Rows from block 10, named by matrix and row number. Rows with one number belong to one attention dimension. Each number is 500 + 25 x the weight over its row's rms, rounded and kept within 0 to 999. All counts start at 0. Numbers have three digits each.
# q: attention query (model.blocks.10.attn.q.weight, 192x192), inputs 0-191
# k: attention key (model.blocks.10.attn.k.weight, 192x192), inputs 0-191
q.23:499472497474517463527512465531505483541472513488481525446493523536493501486509502533532525476499531557528481496485526508467500525468532565518517468524480489529533441528492469464463489536493508468492498487528486458515499503445431484476509481476495462509521497512480541500537478516499468476502462497502521498533500541482502498490494484470515525479499477522499477472534525494512456489483506520507472523530468466519546497514512507513494487471522541487493481492465486497492474525478525477521479490483416485513525457486508477487474463510513529495472522535499531503501485506534495502
k.23:519543454494460499580519517500467526456493532485495469468514500512536470486499464496509564519524495497536520468548469528495505452542492495514496472459527485493480530494546475483482526516450506508499505530499467506531472490507509467505504428469517496493465522492473495491546499514521529500498480481540522507489459495529482471517491478473459467494496508511487491498533500517494505458485507499494527507509502485484475498511519484520501459515499480538465514543521470568482474513500492564515496471504514499507540518518508434507485471500500532504456486500484487497503519503495507481
q.24:549457492537474508461485456487522527483499503531516531506502508543523492515530517512473553486501545499515468531496497468547513511501511521530509517449516515513491484505504474513496471514518511488532493501465497512476470527459443495540497506500527508491503484497510504472497483540516511548455502508512499475509528490519503505448511466473514490527527480524453454468469481468518480523503506491520446531479441474522498453503521453530511529485500544485570492468472495495513477505484507498510479470507473448485529494535526512500519495478532506478489503459482505511476461480468530520
k.24:493437512493503492464520530509525475526467542511490498492507526529530534506485500482482462568508492487497505512537510536478488473523498480574499478465558494473547513491507497511515504550514506504508499519513505500479500502541524487541519483500530513502484493519552461516490511514462521453479532505523497516502476527478550480537485518489484509502525463459428492528502494514520461468482504479508482509516486476497490466477491451471470498510503524512542517505487462477490492504503484505502518484467513518526517492542451506485555493467518506507426475500511516504535497487483540511
q.25:503491454526517504496504479512502505494514498510480478474536523508498525534472557522531479540486482499521492518537503530481446519540552492475502490492529478494503467508474460508527530479507478479514558519450487474529530433446534482503459521483486486499531474518535539460514459470498477494547529499515483454510489491514491525520528481513505510483477506501504469499494532524496552508560476529504477522499520522521479489520534517511474465479516470490508479500487527488472468514482518536520533462477513506509504476476481520474489481494503514502530505538526485468504457455513528549
k.25:531495500497494474533523516502469510502477478459531529490511528530518475531469483460489510494492482477507524512467489511531516483496516528500465499515549486459505479485536488496505483538490479504539473498514490509508522506516513490444493463489483462520493471474446525489464476513497468488513518498450492501471487467534510471551513495521509472475523498421516495489523482483517507456538496520504503504499518506483538523489534494530519532510494504540466496471509451488484531474481548454534487446513526482534496502462523509504509512556531521486475529452500482561489473533518538510
q.26:504473517506463475471504500514431491482534488508493519509509476530534485513513499534521511489524488452528462480480474509519500481535517471535474464504489499547476516485491503502476482497516507555515427530440528479461544546498508459494504482518503507526524513479496475481500507487517467487467541488515467463477482479489466503498469465533518522555508464501493523538508508508492515489531516498509482484418506476517483507502468496543480494463495475480512542538527515511511527502502528482485522504474479508499486505492505512493483446498526499551552516502517514525458543530519497511
k.26:503476509491484545525498547519532485543487541486465497514535502506476544494488451502514530495458515496459509499479461485465467504516457459471520467483495493480476465484500501506530488516523470436520514480487514509520462509519544495553494501496510503519476530490477486493504540515464501522472540530532528514527527513479483468522484476509499566480544550458497510488453506471523523537490544474501470498535469517471499481471478473540501482534531526517488470511500494530529516497477491504458508509518478507502527481485449471520461507499481499525503516481513537516480468461501486506
q.27:502541514523506544528481514470474502485497532497487490492532424457498465479489541497492501515486522467488510499484483526522545512514486507481473498469509478485501521528499494503509452526486457480534479514455517496466510552528495475492527481499495490514498493442538494499517543520481486459501451508529515507512498453503466544514508514497516532495560451500519545490491486491505502523498520504528512521500490540493516461492495556497478443499512556520527506424468490492535543518497476513514488556551484549507476489477494512523484500516507508503472512491491498504469478516499503498
k.27:505482491504522501483495512512535534505462546513494557510527493496505532507516518501523559485502472520500484556533506488540503501484482502541550495523469478509529435455501532542525490498500476517489481531473463475442535464466478485502468494498506484504511525501464472500491571484488470491497539516490465542492511505461507526520427533514459500473497494525523516468522501508531493520482518502519507505510495526467468493501504493469494467503525501482481457547534531481485504550500477498524485497497475499488509499500500494534518535466509474507457541530503458513529503523473517496
q.28:533510488543494504529525529506539510506476518508456500472487522519496537503494515522523476519473509516534484488508494455523545494471530472529489500516509508481523518494481479551546501475482487509475499501468512463516456531513469562524509487461511479485510506530501485490506497526517499501486542515479511504511510518538498513441474495498499443525510495534491512537478468471550466443501483470515506496460454496500514500563502498463472508502509459512478514546472440522549490473490504500456531562524471472499495528479489474515524502513486487460486485479493522482463505496505520538
k.28:552488531507488467480507492488539486508421451532450495518475491512531473493490500487519491525498528500481527474487538496483477519490564526526485493496547497537494531490500531519506537532518538491468518510469456510513513514518495480506514484504493492485501492489468476485487510503508517452510484492508536471483506501506490498563512534523532509453522518482472488467492515527505455486497512536470476530560473465481511483545489529484519483550481517439456502559538537513497501495483489519488486487480519533517516486512545497472518485485481515502524461539532486489487524507471484496
q.29:511493458478527517529515493502500480528475478520507502493528475457493482512507487466483506500521560498518528520486489517507481515530491532463500487489498486490512521480506565498448478513499475484457504497515468523532468491508463528500477529571534481489485511481551519487529540530533551458559489472504490528460486474490488497527486569494482516507520482492467479467467524509503487509510509495469527499483472456463482464499491486525520509481535478520452548483501502497525524521521454474488500508505492511471443478531547458496508497487503483538458518466516504494525482477493480511
k.29:537502529485491522488493494484542489549475505492510516473492435493472479473534507523493490502488471468535536537491471497529500518531494526494481541469495507506543552468500505519507488524539494515518485521507481461499497550462477495454515514481473507527503499497478524446498519496484518477531502479545473499506511456525489556449508470523497483503514442492435494509478504482493538473539525470528502552443480485497484498491483509511478490469507498481509489496519517485460493502511510495505487528482455560491497493500497517516480525506473463465484506460468489488544520532460534490
q.30:481492489484542536510467499475487451473458512504526460511511489552487501499497494495473533492471484484501449533523529517449521490506489487481488512490525495534496454495535513546479495523493515496516515524527488528477479499563514508500470489563478496477475483526548505464529501519536445533510504499500506509511460520469467508506524532527507482487485491500519490511476510501496488512436558437458492476477551548521493511492523509523539495502496518456473503490510491564526540469526512497501455513496482510540504525494529496531481528519496486481473488484504524519527470501493507504
k.30:526504458463509482492525522461465495511538550480467507483478483527532503468516471502485523456462469528518490542537512501471494503494500493531502501513463559517537471506491481502511500496517483491508518490471457483515445457484517539523495537539489468484530515475539479475488514508525517487481437496511499528492484507511523539479481494504478548531508525511459487509511495531494468466499502454470490512464494528480502480536516467495501520521471505507468510467478526459483500526511522528491519514543496493469481548476491505534460448450476457513481449508493527491497503489466495515
q.31:506473512489509511549513503501490464472503491489542491499476499467541524510458477516508497511513529523503464493490569504455532475456495488516508487497493525487491504550533498491518506514515535481490493502512515519512483539486459470503482493466476472475478475483514499492526524512536462506515499523479477515484524580505427500503483502512506528498533469495539522492482477496496496503463555468511478492502479526474522523522519504478542507508521550506454507474467486496486515464519485469494490558503505494554532473524495493472503511488530514489464438522492521558499445521462488496
k.31:474519469508500509540535487523518486513521541503484470506504485525517492500500503512509497468521447517541502507526524452463542427492496527531521473481502513513503494510506473508515533481532531525483519548478456506499447478482475537541503500503476485492501517495501557534501466541490500475441519483488484535507488470486525515467559488449503529482478515484490521451504508507467488485481503500496493492507497456548476544580510509485483523516475526494490509487485473506485527522548493521499491467485496473475516499529442462490511523477482536498467507491497490475503508525496536482
q.32:519496509537493509485463503525502479477485508479522476500451508530484478542503495542492510485479513490481467511534476536473509509498495490524492487495511481501506465465464499503478487515490477447519540498521499526475520521511495502513484524527520486490480500478489513498499470523528518497503452544461538529489499522495486503570486511509518492463497450514513486494476535443517473454483488478478545515502525523479532449521487504511523482562508492479462521524484482496509478489480552516522511485495490487510509519459453437517488420495517523472495559472505490439539474498534507498
k.32:494518473497519548533474457508476490538490467493444494493457484566539516499521504490489527516496500524495453506521492488513532549534456536483481514502492510472516518510516477513476462516466514559473509517493445523481458508502506498467509534469486491510535527521456452504543504487486517491557486525476508477547538503452496543489499499487520487504501516504520486482503539532504492520508445449532504553529496493498484517514500490502483494491496483485483483513479526491481501468542530505544472459515473498515458489483501512488502500472491499501502528572516513497495485468483500469
q.33:516534467483505470527534502518516535505453522504453526506457502480451537472476509520500509513453484481522551513523480507530435489505499505479504468539497514469536502468492505494481485476517472497498509553518480473511462516412479504505461523484422499526498506518478515504535500530472528490481528507515503512535527509492500545561492471512497481509491434518510514477474507467523505493505498504526502514476522526505477518510501497526528452482460528494483478494500509519478491485491531525481533481496513501497547459511517549516510475494490510505504527484487545475516472504504538492
k.33:472471560551480464515508491528486475546503493471504521529510489485496517498488463486527507514535488507492495535468485468524514452500506477496443478520478471527479447500473488523500487473491499520539526469464492505540457494465487519486491518496514468498492514489548489557495477521482500518498508510495539518487499498491531487490529510495502479527512474542523501517497471463452488485452529435498535523516557525515493457453475492487505503500524533498507462521440509478498505515489481537523479478503574516497547484506491474461471468503499520483522501522496509467528490519486507481
q.34:476468500494491495490515544503462508491516473514523486484499496497520530500529478508508494502513460479514513513481502476479518507518499520465502511509477544478469517508497552497472522494444517531506518521525507521508491498493460507543512454498478522529534510507465523536511478527544477517532477504455514483509500499470498518495481478474559468495497536520486521480451523546479495473528486531489501499478541493567557501515487546511505481498520494531497483499475517509439452534499496546544464488469406482489503483510498477492479475520454533527485516495480511482534494480505489463
k.34:496507487527505502492528460497478517519523544514561539520479546500517521514493517491521447486512502492495513528522516509500484502516471505502485517515502549547522477469488472473483505498471449488525550470451471514521497472473524527514477494476472499497502493495524504509521505580507493492500481479488518502536537480508492501499530515448476566497506499485464490438528531530530475525490454542486521497456503516505538495480521499504522462492470506508512521534545517509523477488499459466481508535514554485509477513509539494516471519530513479505532452539499502473480464492501529499
q.35:525490457473536518506512463476498507511523482471487511490458497493536519521466520540499483510523510464492505507501474501540477494498499487520469486509507559528459494497494498564488489463490466571565507516527554476484474540498476455504494516505493519557518493516473534490542498519489499525559501487504496493453488490505489507474507480491506512499510471469465475473484484492505513510530505530504507524477493524529573510496524470473531463467458537546493517545500484504493510493521521477486490503552512522482425493516500505488495487483480500512481482488514466510537506469472490485
k.35:507494487508490479469542499486518498500530480483531485512527534471499494503436537465514488439501491521466526537514484516532461499488517524462483526502520497484519470504484544498510522449492468470499529485520478531465489516499561489480494473513475489545460544487565518495457478525467496489497515495479505520490526498448532509512498459522509545505471518503484499489528471537536463519511536478465480481490511502526491448450492494481518518523518530536510507475468497502507528505483516518582509489502528538496508491485474494509484474507518530454483512480537482491512471511489525516
q.36:531516453532586497474516451482467479487477474520531513474525517488543498514501510507512500505510500494498501506495522472529493491506476468492489507508473491513486539464532459460540499499485519489483509468485557474463477490463606514521516479459504494509489489489491532542517467500462497481459521499522502490516469480499512509496452506528482488487500516506500501504495470457521507520522474478485486501492500525477485502506523520480475475483534451529512503524506452516483522572477490477518469505514526529513512487531520475534484508494481500481495524456428533503526491478500490486
k.36:451472506536497508496493518478511514494547526506522468489548486533538493485503528459462520466487499508505509537514480474548495511520558513497461519447449538508500526460465521524532518449528507509530505504509472501535529457523496494486512486522509511458482541490486516491487495505449491503481458495464534473510523540498510492504513510494480476534461474516504476507526506518493508497492506469477497456454525512511539514456515489492510513454471511500498466516476498560499513513466533503501536498522509514518571508544499550508505462479518486499484485464496490512483532507465487520
q.37:496482481487532495499493495502510512486549480510501512466481501516510471464525497521553559484446485523501481475468495491536480482540480520522486500496509493532518533492494504457511503505487485522498478445486443524426493511527491508469520494468490491496504482511467477492493507563515565523491510502488541457510506479485500505496496497506455511505471486472510504455518556477507515506486474487501495452480531514522513489469542502498491486516541548545496489545523535532507500521519484528511493516496453492502489476496522521485484497466503471486482460435474489512543520462538468529
k.37:506455522493517482438465519530550527455536483512452515509512498481557521538514479501495478493482533479496472490474467512473508519531508552501502527470508440526490514475502554466513526538506518532505475487507511487551466529560512477531502543517492456522487529524515504534497464510489479483541522535469472484511530482497520532490459497478474523468552503515530497474525477506493501466494511471496500487496472455516491515487513510470556547507498530482468522488518490477519495492472518483508510538505491505508503471513514475489463521512513517515534467501485509528473492473488523519
q.38:473499490461488498487497495503512542518490456485485514486491520484493520487490546488496527533498468508455471534453480478463495479539492551520504498492472518525525480496487576514486501470505462541496447493488484528483460491524492512479535512503552488511524541473499513503531502458519480511520477486525491486492506499469535495472529535514518491488529492502490496545494512524447433505535488479495453517490494487517537476508471499506477492518494502531479518541499505476472500532477510520563477489539492507501470475526530488467493486475529547532538490570520483501493507527548508497
k.38:471523463462519489546506491524487509468491500504530533542492518465493493533492507535548479517464502464502520499507510500479473497494484538485514491528515482465491496506496493482502502520477462488538544530496570448558492497482500544469460515473553440500469488475488525498477504519511490509523451506456492513544537513522465495527526471474523524507478482495468470472548517494530491515448524525497480489517494484442488484483486510503531502542523505530488519502547502504515494543478484476506503513526447527473465531554503516517538498502483507505502493497499489466519479488494504492
q.39:487514522554506453534480489524515482476504525485492490513498532563488485530536494501511497481470503517507483559485534492514491493497508490551505495531509482465510522477492498510464480516509451504477494503453519517543518521497493534531518459514508503500490483453489454475499532500463450467485517518543558487517489511525497500516508490455471487540488494497522466492475507512527503468506477506460517494523490495497526502501484496470526471501509558471460496514474526458531520471502476542501510513539429503539469546495480494452512503521480558522482466508518526498525525506505471476
k.39:535446519518561514485510496517476493497475525490477518519560502495538501482466474491515457478484501536482517501500473514533532487548484544475552493535503420523505490503514490522507463512507454518529484514474457551465476497484486513506558512518481508491532512514456505474485552517519470547483525495520490499465539545513488495511554498474503517455528506495494498523462522520481502511498468480475532500506473520506481527501501527492487512501521488491487554507452505495459509516496499493517497450504482453490544507499481509500501503510439498484469501500515512530516471488517511496
q.40:466481507527512509518521500523527524449492506495487484495515481484502525474457478486482467491474463463534492501525496508498479503511515491509440488529522489462541513485443509481531469482494511516548482478537520492469539513515496496498464524518496488545449501509515533479499472515487505522515491512482518527515470504530498516556513549525496501518495475511494478508478518498516450490492536542563515483493517496545501484512474501500503496503466434490512508481532511528519505451461524486511490489521498509488562434477526508547502489526507534502484531498486479491508425545487535491
k.40:479496508522472547544522478482473526504479501486527502501491498501522478512498480512524555509530502531493520500506482485486520516465472501523484511501479531478456496489564509516467541529449490526544536535540489467472459473528527554510516517481495473536506522495495486489492547449468469509479464503495524518513507493498472494467525526469548488505539497471521483455537492461492493506506473490479467520532568532520508507535501471494465466510525499496473463512516490487494543503486509506498481531490454491481527504490499460498487473522548507497509561501460510522546491489496486492
q.41:559501545475544517540491516494483515465488499527512480516547453527452503548483508521533491528539475507496527490522471511486563526487504513514477472472484484529527537464495510505493513496510543481522493485513480489524504462491494503504532477511523505465467487484535535486542480467470467538544521456474495490511497533474528500509499432479500469461512485494506506483506509468489495444490479480529487477491493519517546510519527514499509438502494508499522528520477463508537512463502554509492487516466519527546501502459501522511492495502536479536519454513505483492474475524510482488
k.41:519501476515470492519501525493507480500510499503475470515483475472463500519465522507456518510469498493495543509512491501525510499508501470472480518457491539486513480440472484517480536472500517474475500546455500512461558520469503537476505522448490469505529467479521495445491505499514478539521503528488483491506552486512512515442509444540509480478571504556500526494543525509495532465532512470487494493483517521505491519485499538515472535470526504501484511492513443497467482489518462534498484481534492493518490478524471516538521528527548494515497494495459521533513526491505542516
q.42:487524513542486501509503491465500524484499549523467537511492510499518520518474523523483512483486476460504500526491504472523515475516488546496483538501465507507474531535532467446502491532493497453530527469499501517516467501481563475498515454485447472496532540511475475480447468503512515435491509505491520486527523482462529475507463512457511525477517478542475513488533523493498514527481532517457512506560472515512492475504500475493480500480492518513480510482499473527545496534483555479472509487486476512534459491476497489486515512510496482494447468498505534537464499499516457458
k.42:501471491523532469479460506536532496480495530499495478529497487483506482470516477480444521462480513488499471520515483504519480556499539503480492530466500495493491515419444521489500487524530513459494487511482532498502508463485528517510510526501464494514518457530505457521523457512453489528510509497484501512495516472494524514558502473470491458513513463508507526510541525511467525510525502472519524578466498518530528485508470480499492486484474492441523509481506544510482482518487510480527511484482496505481537507509535504513482497513441505467489515435513459462504520535521487476
q.43:524510488476517546474508471499477543472506487475509525517515441516501493536477512483542524524476529505559467505544510506500524464519513517518501523449517457499458528474489496508545525518527529466520525504523478465518493525521533508469468504507483558474482495509510487497484561458433489562503532543523516530493501446489551516509529543509474509478487547477482486479441490469502492486490500499503480487516474514493476490527484506520502496502478479486475510497509533467476503492486510461502475507486524522505496480507500498465504491475509475525498519470475539482475528492449477494
k.43:522474508511485477485462522529494506486477480463478516542478476500492497513468478472499498508488478530484476491483498532483511505498522475506472511506510567470463447527472508546500509522520525476517500464511513524505529490549472493538535498511499414547492486475508533470496495508477538506498470452470506493476493520470492497466494506486481490499495471519482450497510464497494483496445552482529467507503519536483518524480505458543456494500490513493473483520536457510506533530527483482507506501514527450500493456477478515544511543513508489537510533478500467521495515535438494480
q.44:511503459463505528482494518481507480477529452452515490502481497490477514511499500476505518553480515515454476538500517490506506481495495533513506539482480540523501547443513507476502501506512480549498479512517500457500504516526497542511527473557522526474491531487486463522531532468451462434534508496512523470501474507449501514479491509530474476512454541449513501512516497516503489526493520438462486505505509533486495534476501467494511509531502496544494512508496519501461489462529516492537476476529496485521512506491469503485449489511478483558537490507528493479538508461496485461
k.44:506484490494516517538497507527498504468490488533483527517510505480498515510501532490518470499470444495510503554466498507487474495554566507521465492527503498490491487545445482529484500508524487469520473482450493525514548514468458522463501455471516484537536495464516487504449464525512484461463545519539511489492499501517485477543478501475513521503525461498464481476534506511537490494476472509486501515513469467511552506492449502530492537501513514526535521519488498510538538461523547479513522524512499477502478484534510528453503495486525469542502474497461514547484496482499509512
q.45:481530471471477474523478490511499498495551476493457518433525509496500512502488508530536510492511488464535525446556487543476511509474480510531465481509480485522491493489492512454525529452547499506499486489484509522509526505530487465515527521506524487553525484445476471510498457513531512509516447541549473485470510466506539494487541511484527468505503499535508511498499471472460513523535424494491495482501500505515446492478465490510445508532497474545506507557470491465500491519523477489476462502500487528497498496501496496506515524458509512517508516487508524511485508527471477505
k.45:496490487503480493468458532508495527517458441501496478462498522507460503519510474512503491487507451507488526475537530501460508504498523506493462465513458492491497478483499507487487466500488521507466490476470448433525429537517524489533507495578503503492504496475508530519487468538505505509510458505498490449516512503527500558509537445534518499459489506503517484503462515494462508487492513516530482437472511489504545486505517477499503536528491471506484515533503487496520451476469503545465528518516475483561501482527489481490527488494478515465498479514466486485511504504464513487
q.46:523479541494511498501489506467476504537497494538501496497510484493493472524531475515534486483520450533477517507481468487517531474511465524498432558482484509492509499492512455527496539547469485510515498482499483499483498511496523498485494502459518493483499524506465516541495467509483516522465513473469400548530487512465514501473510524505466499513533458520470537497490520510481530486497549513499482509484505503510537501455521460527513516475544538519492475447499483497510553580483538497509509499473493478523502489474514466474499513531486495467509490491522546501482481517518495533
k.46:489498505518500510480467542524560507496511509489524493541476525475482520487468478493515511538464509473531479485495538534513501492488525489515519533457534486524497518461480541472515584466461503507518507509524447477527514473507455478451534521495468490461534489501490485477512480473471525484515518516521472503499476489516504505532495478503516536516460465516504490498517503513521503492509548518500488526414513521529465492518518502513479449528467466460445538471505546461500524487481497533513516526493503533486489499493519504525491485488485479497541540487497502461516504484508488528
q.47:484522463502527506492502528476512528537484492480486510459473457500509521459494534531487479498507529472491492518493522524475513517479452503529487485507541545554471494520500500518488478519492461473502477509491471497538508501403539481536468500471511529526487499455496513490509505521520448508540540518496496495455505539519476483512506487463470452494503521480478484500490510483531481557520509481490492563533476463504501495508500481522483508516473512492517506502510466501464522493498479499506523498527468496491500534491581485522488483520527548533463533517514465519545500515502525497
k.47:484500509488540518470563511470530493514494514484528486505511539474474527499494477460521468507503486494489505487491492487528511452496494539519537502523502508514464485495544483505529461483455509432513512509530529519544482479491499513523493490537499507481468508494515507473464457488493532495519526503534523588521491487467513484541491463545513468525480523530495476504463441535500460434507522497534478470513518494518477499512515464483506511530496478489499463532479488484479513498486509508521488464501495513498461508446503515493496532473515554481489510497481540490537468471542491494
q.48:489487470545499460488503517517538506526485509516514467469484486512491531526545499515475514518531499494514493497511548527515471562477490511477526470484495481491524499512488525559449486510491478511480495488504452505537502487496516541487447496522536496513497538537557516497536528503524506542503477517470537551537493484522496504481494497480487551486440506463499502504457512517489452491506541546474476475521483506515461545470501526518506477479508512447468484465512530503492480482531475472524529485493475541455484516496510495516501494483476515547484500522544463489497501514478489523
k.48:571476495514479519478512482470490506485557509514496476528491447530497530506557519479486459495505494487490532496462502517483453465515478517541529495502479506497484497505497489459477506488529485497483508537481540513479463490494475480552464505503488544464520524471484513477537507491538487492515523487512481518530477498429475496547549501502549499497498508501476533508528502471514479519466476467498513497494486492494461520475519476538500485492537473487531472479509482500506540502564482526480478495505529514477464529485495510535498527516496540444516549480497515525494480515480527450
q.49:498482486526519535509505483520468503528557495487517521431517529478533480493502537475510462492527550550528481455508507457504504458532478473493506482512481503518514500489503504475517515479492479537504470522505483551503489520493477513528453536540514457467510486513528507520474498507505556493472520523528513495425503554500505519496514487518495528504516532500492519506529532514479491479484507482492481488495495526460471492532509532462517476550479503494495479543475485488502465498493504496469500478502542496511468528463493567518459491466520510510465510516462498476536530450483473498
k.49:534505490555494461499491490497525470520506505497511485523458519507521536483518469522466510422530487486489494496496492498478456503518522499493517538525483506474505499499477514485566480483478492517470465527497505508500503514469492506507480509505475541498469451516497491537513497478491452521538475522522515492511520487450551512497439502498519517469478494517480530510457475516508508503471507530448548512514509556469516507493523550498539508492506513474470494527517489473477501484467518512496490481463533486543462497507481551456539484514515487565478482484483503524487471513502524555
q.50:551490478540509503474476482488472511510482512500527480491493511481524476507478518461520508523461506608536507507507535484464488497489509499498481510469506484489538517495473503501475519507495468493535473475498492483493512523534506521472482478477513479487475520483509486471540496501486499516465463527475519490527466472511482490498437478482507509502458486480498495507486522503478459465469536484453482503531542508521481561512551554488480478486517502443518468493495550514504480513500453505513553513495507514493450535503538493526478509493468519523515471510478534528508511473516445478
k.50:478458478556484487515467506493482513506508522507435484495532451527484470502519527489468503479515490475515479497469502498509461474519496536469482450505525517546524477493513527502483534497544488474533531541509475531482507498481492509565500490479499554460513527504500464458530534509510506513492461481500466500551478526498501480511499550489494514485481519501485545519513485493542525499427472485478461457481499511439461498464509494498496490478495483485465536497501507490514522526516521506495499457499477492527517502519515495541509493521546505513512511473467510560479469504530519505
q.51:486480534514517508507543472485485511523532484493453527521513491490551483511496496483514500490541516467518440503511519468494504502488488471522448492503553456501458493486505517492507536467519500481480521511495519523512472466520511457526483515497512524507503444508518486494497500500494477492547520470487487544479465476505505510510552523536501487474503508516511502500491491448494508510485493562536506503471483497475453498499493479485519499508461481520479502493518524508560503459479453534498444497520547524509477448477472548512485510471521481489484530465479577508476532500502552504
k.51:518531518506478483498494512536464500504483538494516511483499516484464490468513477496502482497528504522526565494531504504503450494489492467510458527483489530481500525490553483548515595550443512500479482481526484489454512513517516494480545528494485474549468479518535542481496502463485498521565511480493513473500494517500494555516493501469521521488480513494516496515488483515505532494486493502514468519508527465502527496475530544521524517490451475485512473530521468513467503485443536485445507492503471501533525504479495518487465465475517501502478488463501479515510544485538484502
q.52:488470501523468493449492517553456532475500501456514503468470496524461489515525486495497461438475504479528504495487530536535521498511522503510485552485500485534523515479501470507505500515536488486479463487480564530515512517550493505495474453460492523504517503511518498496472468521497458505511474493492504502505469513497514500453477482488496488446468497518595501481485492493518497494475533513518512524539482493493514506468507504487417527513502532504529545559474509477522546510483496500506511544519498508503488497479476511484472486509497488514457510496460477497473532492522484462
k.52:508508504500481513497488489472462459497494508534477482512482460523564476490523480506492470490542478518488458487515472500509531506524540537435506512470515490493558513458488534509504508555499477481463495477502451501483491516504532522530485505503461508481520522514534434489496526507525480535480495478505507434485494492538503536482505548503491497496495512510490497456454511500526465472513495458544460466481482457457508508497526492555534474505498476493450502518489486515472527508508508494500479533526471536509484474506489546498519494519460497475541528508516491475496488543512521513
q.53:521495499520496506492551524524481530534487474537514530465492501469532479486479506496484501509496503485557511485436511518498491539478497496502538474502526512505500491496520483488497488488508513427548527504490468482514494508483517503503463488517485479500533481525530480492482485486571520485491501515547533479496500529475568497499477441495501537487533535493526490494503537516528506510483497514517463486529470507537475527533486527513515497505519533456501513485476455506490504524515503540528516494442479459495472500493540512486550566503472502564482515517505467491467504481452500518
k.53:534469496465490504491501543489442563501541559478538492504507490503486533489484461539478478492542524495473459486514487501528515487512511501527542518511513477557511481503478474491489437530492523466485487518465510500518508502509504490524488493513501548470445462518497465508503472496571511541496445465464491519507522521470524482504467521517495496494518471490437528511504496509489502471537479513501517484505528516481493510494529507484533460468494479484493520469509518507503481512488466526488495498446488511515496528486508481492511487497498534474512567474482460499448496510455519495
q.54:485509513472469480451485518524498493481553482493505484466529519488479494543483505523489506467536519542508481520479506491504505468443527513532458491424498467480514463523488518508519515500530465515557485458539458490524531512544518490508505490501524516501490497467478493506464496511502513475497501488513481537487533508487513484502517487476507515526499507471463471483516511519499501499445512478490468498506468501483482504447491500484550523546538533541483456471531508470515488534492494520481552501519471540541491481508508507542497520456529499535520488510501498545497557486474454519
k.54:521471473514506507507456535486501545486518503508480493546469501466476476506516446481523479488481500480521476499499506512488479470472529516524514459527550451504523542503543491472513517490489496481498497466498475501471494439502510462509518535492478545504556463478485500476482473485506517540545470529511466496509490523522475500541480495488497489484510525478480512517491479463493496495473497471488465493483501434495485484502507513515496552497541449506481497480520490477498487467507531564503493510499473503519466469511468482505482496498527515550511567467503500514476578478534492519
q.55:523465485493463504467520485517460532514480492455525530520491472488479510493513484515504505544502515454535529507508468491482493503446483484518476507477502522493501514513533459520478467464476495522472501505516504471434511464532488505473495503566486489523531481510527529498496506478478559484497497458524502505480507497488517525458469498525504526465524550496488489515457495523550505521454528517504514529465502518499498456526522518491558511494511499460511533456532522515513494499490530471518491557530508496497492494471495500488482540544525461477474509495475474461505501558500539535
k.55:476500480479456525505511529484443509485513456521512477521506505509487514546477488509496500501494458511488525494523524522485524507492497482528469512521503549511495534497494513526481515521459524493471494478554545477461479531501495451474499495484514573480489505529499523489459507516490517551467520465465499479517483487515484478493475525490477481511482497477549496463523471517571488492522509509483508524495496476502522524478495514553508478444496516502507480457496534555527467504502492488491528489459539514476497500495503477453520520496532480492556523539532530551481515522544482493
q.56:486469525498516561485492527493492496533494505501479528503507518520513506544489458494511487497467504500494474460463512500512518501510554499472487493507507482463510537524511483472518472467462514514552472497487523504482488515470505522501542523448535475510489486528465547511495503496502484485482454489479483492517478507508479467481498482513480501523478524514447494505556510530499479488438508434472491527475529532498498548436507513457507478507496543539494484508531539523458459510518543518513507474501505518542542471529473535498485522464518496524534528513519498514503548493458496494
k.56:550492501554481512533510513496473540456492560550474471495490516466479488505492517533484503532456486450528470541484491506525466481513479520482442469504532425491520510517495524515472525512483492502504500494482489541507461468511520530466480508532482537522505532476502512486496522476462516466500496524490496464499499531522519492502483509494482547500532498485502541528493472480476491475508471547474485504491504470464519462519513528488493521495506485571461500537491519453507490464477497482469482503525511500478507495525539486487489479480497470544488525452482488471493499521490506551
q.57:527474508539431480513496526514523504480506464512534502475496499480479465512496546482487533500507522496479499522491539532544442545520496501473511504507487487494477475537491464503480492490485460505481525523495494435509481521514468509546488511534513469571477536498512445544516521474519486472478524519456534509466509507492505479493454460456528516535477547481517524508444479517486516505505506503472508524487496510475481493491525520477461523497518479529529479536489464486463521474501525509523528524455485476505486549490463505506486472490491502530494501505522527482528493531484472492
k.57:498489504480511483515530524525535456488502512495496488491532508521511530522484494476472456484497486491471542481508534536494473486484519505533482472525482487507525479491525479471502440494519482487471482559459476488533520487472531503528502430476491542500529504495518500493525494501529462503524534499489509485513473496546515503507535505464518497486527512463475557505478502512482461509484460513546553482511512515495519479478474477512496493461472500489534512495531540509499529526508509484523449491544470515527489543488517527492505480502513425467475540532507493463451528500466532465
q.58:547488519481494517533521487458494437508507466466473521501534535526498519479468524486498505535529507509514571512498474450526501489491482490486527485502506533488517472490527491519502495510481544498509470477485509510490526474503515497480501490545585496484437496467518515468523511496481504556524495462521493514507473506481526493443470479534531500514482498476500480498519454558515480526514504466491491481514529494484498522476499538521543542462502509478509500528514510485503531502514477491455515510511526507482437515539524495465486523473509473526477509464524537488500533487487518537
k.58:526504486477465500471521512523518501442507464456476453543514479487474495479548519506500501484535504478464500508521499466532508453475489501505509477473510502500505521529488486506508531480498492536487502506550479491504503551531461502492524440478495546456432519519474515473495516519568481503516489495481492535517482528514516490503494509474519519452505499528485485511507489488546534549504552474464512499491464463506459491482515539510490498548507483499528497474478535517511505531475471516472514505512465500483483485518525502521514517518508511489514492512564433515465492495524511541